Weights of a small model that answers yes/no questions on an image's attributes: batches of 64.
Rows from block 3 of the fusion encoder of a small model that answers yes/no questions on an image's attributes, named by matrix and row number. Rows with one number within an expert belong to one neuron, the router's apart. Each number is 200 + 30 x the weight over its row's rms, rounded and kept within 0 to 999. All counts start at 0.
After each expert's rows are labels from the 100 texts, of 14976, where the router gives the expert most weight on average: "tokens" is the input token at the peak. Only what is clearly more common there than usual is listed. The data: photos of plants and fungi (iNaturalist). In brackets: how many of the 100.
# router: router (fusion_encoder.blocks.3.mlp.router.weight, 32x192, trained with AdamW), inputs 0-63
# up: expert up (fusion_encoder.blocks.3.mlp.up, 32x96x192), inputs 0-63
# down: expert down (fusion_encoder.blocks.3.mlp.down, 32x192x96, transposed), outputs 0-63

# expert 17
router.17,193,208,241,190,146,182,216,213,213,232,228,216,194,208,196,213,251,245,212,225,208,206,208,218,228,173,177,260,146,219,242,236,110,178,233,170,189,166,215,266,156,185,182,188,196,255,210,189,211,195,153,180,203,207,241,231,182,230,226,196,200,168,165,199
up.0,149,178,261,178,176,187,171,224,177,147,157,167,270,208,223,182,209,198,194,246,215,182,246,193,216,208,236,241,189,201,211,227,150,214,191,212,169,220,168,234,159,222,176,150,129,251,228,176,248,202,218,204,239,204,251,224,194,230,241,224,193,187,201,217
down.0,223,175,200,203,232,259,241,200,245,186,243,172,213,183,223,219,233,166,153,181,210,197,196,141,231,167,222,218,219,180,225,264,139,183,237,233,190,224,159,224,149,194,256,240,212,189,196,196,208,231,183,246,139,162,230,237,156,140,202,186,162,214,185,205
up.1,246,190,187,183,205,223,249,221,184,196,249,191,165,187,137,233,240,237,206,195,212,163,221,164,193,168,148,214,219,197,231,230,151,169,149,199,257,221,272,232,156,169,166,194,230,245,238,227,192,241,195,204,249,165,254,229,172,227,199,237,126,243,248,218
down.1,166,158,198,175,206,194,238,146,211,194,251,171,194,177,228,217,158,210,178,186,206,199,213,194,208,173,132,210,250,186,201,207,167,196,213,202,219,259,173,256,148,198,206,217,169,200,241,174,188,250,219,202,277,199,194,224,163,248,239,197,207,216,197,145
tokens: "class Marchantiopsida" (25); "phylum Marchantiophyta" (23); "class Polypodiopsida" (11); "class Bryopsida" (10)

# expert 19
router.19,179,229,288,192,190,108,186,175,181,218,164,185,243,221,174,222,198,225,188,206,194,167,259,242,231,177,219,233,172,181,226,221,130,214,217,159,229,233,190,269,185,217,155,174,177,221,236,175,194,260,194,189,199,203,185,204,171,218,206,186,223,209,192,188
up.0,180,243,159,217,192,257,200,215,164,203,209,196,224,164,221,194,186,210,198,221,150,181,130,207,210,189,235,204,209,160,205,196,185,150,185,209,168,203,206,187,207,160,244,172,145,201,165,212,206,209,212,147,237,247,161,231,248,211,189,168,204,205,247,198
down.0,247,218,187,196,227,221,210,186,229,188,225,250,178,221,159,201,171,177,237,211,231,193,220,194,156,221,164,203,195,188,226,195,182,237,170,209,196,236,208,150,183,267,201,257,239,159,244,232,202,181,192,244,217,200,220,162,252,166,190,180,218,191,221,200
up.1,234,180,204,278,207,241,174,247,185,220,238,222,180,203,146,161,151,189,185,146,211,228,181,142,205,158,255,193,190,242,248,222,245,186,193,225,213,162,208,169,218,168,211,226,223,206,158,216,169,191,232,189,188,149,166,192,204,179,152,221,174,244,194,262
down.1,254,215,217,258,193,207,212,239,233,244,241,190,228,158,222,211,233,231,167,168,190,211,201,240,170,181,182,230,113,214,211,124,207,186,178,208,198,181,183,188,167,219,193,180,208,209,208,189,180,233,207,167,208,206,182,185,214,183,179,250,213,191,172,226
tokens: "class Lycopodiopsida" (78); "class Marchantiopsida" (22)

# expert 29
router.29,191,210,246,164,190,238,203,217,190,153,174,157,194,174,191,209,129,215,190,212,246,240,228,186,226,237,140,174,179,174,244,253,172,236,273,198,150,248,187,206,217,220,208,160,180,181,214,250,167,155,208,233,227,206,165,167,174,203,223,203,201,182,235,192
up.0,161,175,163,207,210,177,242,195,147,210,215,184,197,257,180,174,232,198,202,182,256,176,163,209,229,228,237,185,260,149,155,210,256,155,186,215,202,200,277,207,246,202,219,218,189,173,167,195,242,200,249,206,209,159,237,218,190,177,231,126,229,200,157,161
down.0,166,142,166,201,225,212,152,215,198,237,261,145,214,175,218,228,250,221,172,204,157,182,207,198,214,137,247,235,241,220,160,167,171,193,237,184,179,221,196,261,194,207,233,229,224,214,228,149,201,251,200,138,179,177,217,227,146,213,181,181,203,233,184,171
up.1,185,178,147,198,165,156,199,164,160,224,217,173,202,223,181,220,223,237,185,141,190,142,188,190,234,187,210,164,236,152,161,188,196,161,157,209,181,199,189,233,210,205,204,237,192,262,180,267,228,253,174,186,197,185,218,224,266,219,165,232,218,225,172,226
down.1,276,246,237,141,138,144,232,187,160,145,205,217,223,235,174,218,171,190,176,235,193,141,237,242,208,217,169,222,209,200,194,238,150,221,190,161,261,193,196,231,166,194,231,161,222,217,283,147,184,242,149,195,231,216,224,227,155,224,210,210,173,191,195,151
tokens: "class Liliopsida" (73); "order Pinales" (27)

# expert 22
router.22,208,214,244,193,216,192,177,210,201,194,168,196,202,189,180,192,160,255,151,231,187,196,187,259,227,214,215,240,170,232,209,264,177,227,198,197,246,194,198,282,213,234,212,178,200,236,245,188,205,278,205,204,255,189,248,270,144,270,203,218,201,192,176,186
up.0,228,195,249,221,211,209,263,194,177,230,230,196,189,170,158,207,266,226,216,171,207,210,152,207,217,191,214,171,189,191,150,168,200,199,198,201,198,209,204,223,209,236,234,219,210,183,227,184,194,222,164,200,174,220,203,193,248,184,165,176,188,205,214,200
down.0,217,207,189,195,260,195,186,248,240,211,192,183,188,166,214,182,164,206,211,207,198,209,181,162,195,237,174,174,199,152,205,243,174,202,182,237,203,252,188,194,275,259,179,218,120,185,210,163,187,193,221,227,147,117,184,196,181,169,175,258,154,202,201,247
up.1,151,228,183,149,138,125,178,142,224,242,195,245,200,232,175,253,192,220,204,208,233,201,236,232,161,239,201,237,181,155,204,154,237,178,196,162,144,169,175,214,153,214,177,193,159,194,230,273,222,166,218,223,227,245,156,222,213,218,209,248,215,215,269,128
down.1,164,188,212,207,211,192,230,166,220,167,207,252,189,229,188,160,180,186,200,192,215,194,215,173,139,224,133,168,197,232,199,163,213,238,188,219,230,217,259,181,201,176,172,188,206,154,188,170,194,173,214,232,218,243,172,177,216,203,260,188,227,194,196,144
tokens: "kingdom Fungi" (42); "class Agaricomycetes" (32)

# expert 18
router.18,186,229,199,188,172,249,258,237,255,232,196,174,184,196,149,224,256,243,248,158,177,167,206,209,186,200,260,180,178,175,257,203,180,196,190,179,223,249,190,199,152,218,212,181,236,172,180,263,182,216,215,215,207,173,216,148,196,216,197,253,170,195,179,184
up.0,214,249,194,176,159,178,206,150,223,217,185,220,229,196,150,218,224,189,201,188,169,128,257,128,228,167,222,161,228,211,182,220,159,178,155,199,243,245,212,171,195,183,243,195,238,234,203,237,250,171,182,189,210,210,231,169,238,225,197,218,212,230,191,184
down.0,186,215,199,234,136,221,199,207,192,221,241,225,181,172,148,195,194,239,236,249,240,189,194,231,139,202,169,232,188,216,204,210,189,138,114,193,244,175,283,149,161,180,194,223,228,217,189,243,155,201,219,220,242,215,200,176,195,208,201,203,153,258,185,220
up.1,201,217,211,175,147,181,211,186,184,238,163,215,223,224,206,219,247,188,225,117,186,204,240,199,204,172,200,142,236,161,229,251,159,207,169,208,206,248,239,221,201,224,188,215,190,212,190,215,194,209,178,220,203,201,228,116,231,170,176,237,181,234,148,142
down.1,191,199,166,249,184,229,212,230,161,260,219,190,211,167,249,192,214,209,260,196,207,217,174,133,213,159,221,216,227,192,173,222,208,178,172,223,217,172,181,158,191,222,206,225,164,222,211,205,181,234,193,184,239,151,185,174,183,168,151,235,194,261,143,194
tokens: "class Lecanoromycetes" (67); "order Agaricales" (13)

# expert 20
router.20,147,208,248,177,261,180,187,224,194,151,188,183,228,231,206,179,177,191,152,184,175,244,195,249,206,225,194,237,166,218,179,153,224,224,217,218,188,213,208,250,231,245,205,176,133,173,211,143,248,177,226,195,242,188,233,250,125,228,181,209,234,169,197,218
up.0,180,242,204,197,199,153,185,160,268,226,194,276,185,240,198,191,204,190,214,193,266,142,222,207,245,208,199,180,192,210,185,163,255,228,159,162,205,187,174,246,192,217,186,199,224,194,182,225,152,209,191,206,161,183,216,221,221,168,221,175,231,198,176,192
down.0,242,168,172,232,223,240,154,252,251,189,191,153,209,203,258,233,227,209,145,178,198,228,215,145,271,177,212,213,169,170,222,182,189,201,228,252,185,218,150,220,227,228,229,219,202,229,208,188,187,201,177,213,160,142,180,217,191,160,178,209,187,182,235,237
up.1,162,142,174,217,176,193,160,220,206,217,221,163,177,171,144,223,178,271,217,235,203,136,219,194,148,181,230,179,254,181,192,231,245,127,253,228,162,230,186,205,207,217,215,241,222,216,175,247,239,179,255,189,215,147,195,234,200,230,204,222,232,194,193,176
down.1,152,171,199,214,224,230,188,189,157,236,193,189,194,137,158,183,168,206,242,174,212,246,167,189,162,212,207,157,165,201,249,150,237,217,241,223,163,178,177,153,243,204,174,215,188,179,166,234,183,185,168,192,233,233,138,141,246,212,173,206,156,205,202,197
tokens: "class Magnoliopsida" (54); "phylum Tracheophyta" (33)

# expert 24
router.24,178,186,196,175,237,237,188,203,190,157,183,202,255,175,210,203,180,246,124,215,175,242,205,206,236,220,197,211,157,195,180,241,217,213,244,190,253,187,184,204,182,206,253,177,194,174,227,190,211,205,166,214,254,166,243,232,156,232,198,209,200,143,199,200
up.0,168,164,220,164,246,212,153,219,223,186,174,220,202,222,189,157,184,202,248,212,167,229,221,249,236,217,165,166,170,255,245,133,244,213,225,239,170,216,208,155,222,232,186,177,195,201,162,171,129,192,274,221,206,194,256,213,197,186,221,183,233,184,171,252
down.0,221,179,208,191,216,179,233,179,184,181,231,159,170,210,252,246,154,197,151,226,162,191,234,206,203,154,186,228,209,206,198,169,236,169,211,196,229,188,177,244,185,205,275,232,221,202,255,185,184,227,231,204,202,152,206,261,144,221,205,211,183,211,254,173
up.1,188,161,202,242,156,231,138,214,158,215,183,179,192,203,193,153,170,172,211,219,196,185,176,191,238,187,229,228,197,182,206,200,150,241,234,214,187,151,171,218,160,209,219,188,182,196,146,196,177,189,231,188,184,225,198,116,228,199,167,263,160,242,223,253
down.1,222,217,205,229,193,175,222,160,199,206,182,207,206,204,180,176,150,164,244,220,274,177,209,232,216,254,201,154,179,226,225,188,225,210,191,204,174,202,254,161,189,219,157,193,201,201,211,205,194,169,184,183,186,231,217,159,223,201,226,154,232,190,201,187
tokens: "order Asparagales" (45); "order Liliales" (13); "order Commelinales" (7)

# expert 5
router.5,219,230,237,198,176,213,195,229,188,189,215,214,165,220,218,186,203,205,198,186,188,201,203,257,217,224,183,226,161,206,160,246,160,222,205,198,264,217,240,250,207,205,248,169,209,234,209,111,196,198,237,172,227,184,264,266,128,193,140,233,206,194,190,166
up.0,279,216,189,191,125,179,200,161,201,216,135,203,252,218,218,185,196,153,187,218,196,155,230,165,211,200,239,152,208,182,232,216,166,189,152,210,203,203,152,189,178,179,191,184,177,223,165,194,205,214,114,112,207,214,188,160,215,241,174,198,166,212,164,219
down.0,223,214,203,186,172,175,183,149,197,207,215,239,210,195,189,163,166,161,196,178,275,203,218,187,146,208,217,172,240,217,251,159,232,186,182,210,214,193,217,140,194,212,190,194,177,170,190,213,206,161,226,153,167,219,176,159,221,250,171,188,249,173,213,194
up.1,209,212,198,186,196,244,227,216,196,212,228,250,164,219,173,175,186,243,244,225,192,244,174,214,174,183,187,243,190,168,229,167,139,183,209,243,262,225,229,182,183,213,218,176,287,185,207,162,136,194,191,166,233,211,212,225,197,248,187,249,211,205,224,191
down.1,251,186,245,187,226,207,215,222,217,193,197,184,195,209,247,206,180,185,180,168,144,249,236,201,244,189,226,193,159,199,226,156,201,257,259,208,171,282,136,241,176,284,202,196,228,221,213,174,200,254,219,240,211,171,236,208,160,176,174,217,233,150,200,227
tokens: "class Magnoliopsida" (25); "kingdom Fungi" (20); "order Liliales" (10); "order Commelinales" (7)

# expert 9
router.9,170,162,223,166,211,187,206,218,162,263,160,192,256,190,198,222,172,266,177,252,204,206,252,245,249,192,188,199,176,197,232,226,131,172,221,158,229,221,232,270,163,212,183,134,191,232,235,137,217,263,207,196,239,216,217,174,120,252,212,191,168,220,182,213
up.0,210,215,217,188,198,213,260,131,189,155,242,196,211,209,188,144,205,205,225,186,150,226,164,227,196,210,165,205,193,183,220,148,217,230,173,203,201,215,212,162,207,239,214,182,202,137,193,181,189,234,251,248,175,244,207,198,192,276,212,209,162,252,165,204
down.0,224,189,232,264,240,240,220,235,231,237,191,183,168,168,178,207,180,206,216,165,154,208,151,202,194,223,191,112,190,159,191,238,225,218,239,180,151,239,132,213,238,195,181,231,175,236,190,203,170,162,226,208,129,147,202,187,215,141,198,225,157,199,201,189
up.1,252,165,209,177,243,166,187,180,193,195,175,170,215,198,242,239,194,235,166,211,196,229,234,211,195,135,183,250,129,187,230,173,207,204,181,174,185,201,169,233,213,214,195,194,223,261,180,172,245,218,183,198,242,214,142,213,172,209,213,184,195,188,237,227
down.1,230,236,187,232,207,164,186,202,178,207,180,228,194,219,215,166,210,176,252,177,229,187,230,231,260,226,223,199,202,226,212,204,204,216,187,197,213,184,207,177,237,244,226,230,188,217,194,195,220,187,225,253,147,152,250,207,202,134,186,213,214,236,171,222
tokens: "order Rosales" (13); "order Caryophyllales" (11); "order Fabales" (9); "order Gentianales" (9)

# expert 30
router.30,189,194,206,163,172,199,262,237,194,203,167,170,188,192,197,225,172,241,164,164,187,184,225,234,213,236,168,230,178,193,269,217,156,212,197,173,215,235,177,231,199,221,248,166,208,222,212,247,236,171,198,235,238,195,199,167,158,241,217,260,189,210,147,194
up.0,265,202,212,170,200,211,246,223,203,223,185,214,231,236,183,250,233,215,167,153,187,189,238,207,227,159,182,225,185,190,277,253,151,193,171,176,205,247,232,244,178,192,194,195,195,252,240,233,171,213,203,236,181,148,222,185,173,218,168,254,185,200,156,229
down.0,244,226,203,174,150,182,206,189,187,181,238,194,136,154,208,205,227,184,177,166,193,219,198,201,224,183,171,197,205,219,184,259,149,178,148,141,247,159,222,232,158,223,213,219,245,234,236,171,191,253,224,172,215,183,210,239,150,185,183,191,200,267,196,147
up.1,186,238,200,169,177,192,228,216,174,221,176,249,173,192,177,251,208,234,191,174,170,159,228,230,241,213,188,214,235,145,211,227,186,175,172,156,222,209,224,202,199,182,226,170,186,202,232,208,210,165,178,178,212,161,215,177,190,260,203,236,197,204,246,243
down.1,188,155,182,218,218,173,212,186,221,182,215,153,187,271,194,229,206,184,166,226,182,187,223,169,198,179,156,214,232,200,184,188,182,203,166,150,240,195,206,245,165,180,188,202,242,243,254,166,181,235,189,158,211,171,272,277,177,228,169,207,164,196,232,197
tokens: "class Agaricomycetes" (64); "order Polyporales" (16); "order Agaricales" (12)

# expert 31
router.31,176,184,184,230,199,236,171,272,205,217,148,158,220,163,162,161,173,209,250,175,150,249,188,178,219,184,222,245,170,196,188,148,196,237,196,238,211,208,197,162,234,178,201,140,198,213,156,235,211,216,177,223,221,183,126,157,233,189,221,200,189,171,212,255
up.0,127,190,172,226,144,189,206,147,213,184,213,250,204,218,143,183,180,204,199,205,221,219,197,179,146,236,190,181,252,225,156,195,200,158,204,186,224,227,186,202,204,182,159,215,202,232,194,219,177,155,190,229,162,222,184,205,267,264,263,211,218,176,194,176
down.0,219,161,172,177,207,198,179,257,185,202,211,186,182,139,236,231,251,217,193,163,165,199,190,137,194,158,244,217,193,197,228,164,212,201,227,230,166,176,229,193,252,215,249,185,224,195,230,209,172,199,219,207,169,191,144,156,235,170,249,216,203,233,213,192
up.1,237,170,241,172,174,173,237,215,192,205,234,211,155,185,232,224,210,266,209,176,229,197,156,214,185,132,189,190,211,203,156,238,245,160,184,205,229,191,239,219,158,162,171,239,154,197,193,197,194,193,232,208,228,222,215,229,180,164,219,277,188,232,194,173
down.1,188,271,175,198,254,255,219,201,232,147,202,173,178,283,193,230,193,171,169,148,210,229,184,178,223,227,207,195,177,166,168,226,235,195,240,193,196,211,215,198,205,177,236,223,191,175,231,193,186,154,170,276,190,151,224,214,207,186,168,213,262,151,231,202
tokens: "class Pinopsida" (68); "order Polypodiales" (16); "order Osmundales" (10)

# expert 1
router.1,253,206,227,163,175,181,222,213,233,228,180,233,174,159,253,229,232,188,224,175,221,179,191,189,200,243,209,205,178,260,204,191,233,186,195,153,159,192,193,162,133,183,178,162,149,177,149,201,208,248,183,150,168,182,193,243,170,143,157,218,150,188,242,225
up.0,219,250,210,221,143,207,232,173,227,255,215,226,169,173,214,228,207,226,223,230,264,196,167,140,136,198,256,202,231,245,217,213,187,199,191,192,218,208,201,186,110,197,177,226,167,162,180,210,234,184,159,201,202,215,252,176,197,188,180,210,161,200,215,136
down.0,217,201,219,233,216,193,135,259,254,234,182,172,216,219,172,202,183,175,214,182,208,189,247,196,207,211,213,263,196,194,232,184,222,235,178,230,133,238,211,201,198,215,189,153,222,201,190,231,159,204,252,212,196,170,174,228,226,170,171,183,232,211,247,234
up.1,205,220,168,180,196,192,224,189,219,203,199,262,197,256,200,201,133,232,201,172,206,215,171,270,154,203,189,228,199,217,212,172,175,188,152,127,230,217,205,201,168,238,164,199,240,228,219,208,190,198,164,219,241,187,192,247,215,235,272,201,225,210,251,181
down.1,157,231,225,221,207,207,266,167,236,233,186,289,193,220,231,176,200,171,209,156,225,223,168,219,184,227,165,249,178,235,209,216,143,248,245,121,201,179,194,213,152,172,160,182,197,191,207,201,178,206,144,225,186,213,240,209,145,192,225,188,130,191,184,189
tokens: "phylum Marchantiophyta" (40); "class Bryopsida" (25); "phylum Bryophyta" (23)

# expert 21
router.21,175,119,224,189,193,169,202,200,218,202,166,223,214,185,208,179,199,229,185,235,212,244,236,237,222,183,203,162,152,173,227,218,150,251,223,180,225,201,240,261,202,232,173,136,186,205,178,209,211,229,182,198,266,205,188,177,144,226,223,208,188,186,167,147
up.0,199,194,195,201,197,186,144,208,182,207,266,239,180,209,227,190,191,219,191,190,220,126,194,234,206,165,231,228,147,234,201,207,183,185,211,155,231,179,205,175,146,189,274,221,242,205,213,133,147,204,226,193,201,93,231,222,197,197,161,178,247,259,209,229
down.0,242,218,256,222,209,220,188,190,210,241,154,215,229,171,221,179,190,166,241,161,218,219,199,211,184,181,218,184,145,257,222,169,267,249,227,222,99,225,186,186,224,277,199,205,202,168,171,219,221,181,179,217,226,225,133,183,208,115,181,205,252,190,173,251
up.1,195,156,218,199,235,242,195,218,166,169,218,173,231,194,239,190,176,181,173,209,184,229,189,207,204,166,166,228,201,176,221,206,177,231,221,278,251,176,181,223,204,243,229,158,186,192,265,141,197,228,223,212,246,246,191,197,138,236,195,226,169,223,191,205
down.1,261,208,267,202,193,172,215,168,214,210,218,185,186,186,180,222,167,187,184,221,222,176,261,180,124,194,160,165,163,235,243,199,183,233,226,210,197,221,181,171,202,209,210,181,209,153,234,220,222,134,182,207,211,236,190,169,233,192,239,220,230,200,193,166
tokens: "class Magnoliopsida" (98)

# expert 4
router.4,194,211,178,146,174,185,244,213,209,188,223,190,145,229,201,204,246,230,162,232,167,223,175,197,253,171,209,189,220,192,198,201,167,217,241,199,200,200,199,230,219,197,160,156,199,205,170,166,209,226,159,162,245,257,161,239,141,221,267,215,220,227,172,156
up.0,256,198,175,203,196,233,162,192,187,216,232,167,257,145,212,223,188,206,131,210,173,207,196,190,197,126,202,208,200,193,222,170,192,231,204,239,156,162,169,227,196,207,235,212,249,220,227,152,189,244,158,119,219,227,191,167,219,229,128,225,238,196,230,206
down.0,193,206,185,164,166,175,139,208,223,189,169,191,220,214,160,210,258,154,144,238,144,158,230,165,218,181,221,183,261,229,201,217,148,236,221,190,234,216,207,263,215,158,184,218,221,246,223,201,212,192,220,163,152,211,183,196,198,230,217,190,229,182,167,158
up.1,201,200,142,207,206,223,200,202,198,170,287,129,226,178,198,212,207,214,226,226,219,226,169,200,141,255,217,178,255,216,198,186,190,202,179,217,229,182,239,215,247,229,199,198,191,190,234,201,219,222,230,177,245,233,192,231,206,239,216,151,215,210,218,146
down.1,198,183,165,186,204,171,197,204,184,198,176,266,198,229,211,173,199,194,246,174,214,253,168,228,192,219,241,178,208,190,203,225,197,170,192,237,190,185,228,163,167,175,182,192,203,210,145,199,239,199,157,171,172,228,178,185,216,179,219,167,207,201,138,250
tokens: "order Apiales" (14); "order Asterales" (13); "order Gentianales" (12); "order Lamiales" (12)

# expert 10
router.10,142,180,208,184,211,262,226,223,197,183,212,166,194,152,273,209,188,250,188,152,199,220,224,212,220,245,252,226,164,205,140,205,233,217,211,232,263,227,162,196,180,173,259,185,184,188,180,184,197,210,222,215,227,150,267,193,164,218,177,255,215,154,194,213
up.0,213,141,177,167,219,164,188,239,244,177,183,204,190,226,177,240,228,211,231,198,180,237,207,150,203,130,230,246,238,223,168,217,204,201,193,214,126,198,230,228,205,206,171,175,172,181,186,209,217,219,227,227,188,229,139,250,235,182,188,161,227,250,246,222
down.0,232,213,218,183,90,195,193,156,201,211,257,247,216,260,192,195,219,212,185,211,226,151,224,215,198,200,163,216,162,225,258,243,153,206,163,208,206,220,204,204,194,204,213,202,212,179,253,209,222,190,155,181,162,259,203,176,201,210,252,207,216,235,198,207
up.1,266,245,255,256,204,219,213,131,235,238,193,205,218,206,231,128,203,163,187,177,237,135,227,165,207,237,179,150,208,181,217,184,179,199,149,185,249,216,173,219,199,236,215,180,225,171,221,200,102,195,211,207,209,204,184,140,215,190,201,247,212,166,205,206
down.1,203,212,147,225,205,177,232,173,166,213,214,209,204,217,237,147,208,170,241,151,193,210,168,170,152,242,230,220,249,157,135,205,209,182,219,243,178,178,230,180,229,189,295,179,199,173,192,191,207,173,191,181,208,149,214,190,195,228,178,145,236,172,181,185
tokens: "order Asparagales" (17); "order Liliales" (14); "order Teloschistales" (8); "order Commelinales" (8)

# expert 27
router.27,228,193,154,168,224,191,191,247,179,212,192,191,210,152,183,231,222,223,195,235,244,184,204,201,170,192,261,224,182,192,254,166,236,199,175,249,179,187,211,189,230,247,244,177,177,147,143,230,232,225,249,229,210,252,154,197,180,164,167,184,191,187,215,163
up.0,171,185,205,194,178,161,230,154,187,220,238,146,167,195,252,183,195,204,199,178,229,193,160,169,213,205,154,194,238,125,129,193,206,181,201,233,172,155,175,161,173,187,192,181,176,221,170,172,219,195,158,166,200,228,205,228,207,241,229,201,201,235,241,239
down.0,232,243,267,160,184,170,233,187,256,147,154,193,202,215,174,238,200,169,215,192,194,172,202,205,225,189,199,221,236,208,219,224,156,205,180,151,163,216,174,226,198,193,97,180,156,246,220,194,226,215,104,188,210,227,199,221,187,198,235,214,171,218,212,210
up.1,188,252,216,283,214,210,148,234,204,172,178,238,234,175,197,135,189,188,207,183,230,224,203,163,146,226,201,235,208,222,199,203,251,214,133,248,232,157,173,199,216,180,221,197,180,207,154,169,210,152,150,224,202,183,252,196,198,231,176,216,181,160,150,174
down.1,199,177,194,188,233,227,180,191,174,222,244,154,228,213,266,211,181,165,184,257,166,233,189,206,234,192,225,172,206,203,169,170,197,243,210,192,227,193,164,222,158,226,274,225,230,186,239,198,230,228,233,152,208,176,231,239,170,225,189,179,200,227,195,242
tokens: "order Marchantiales" (20); "order Agaricales" (15); "class Agaricomycetes" (14); "phylum Basidiomycota" (14)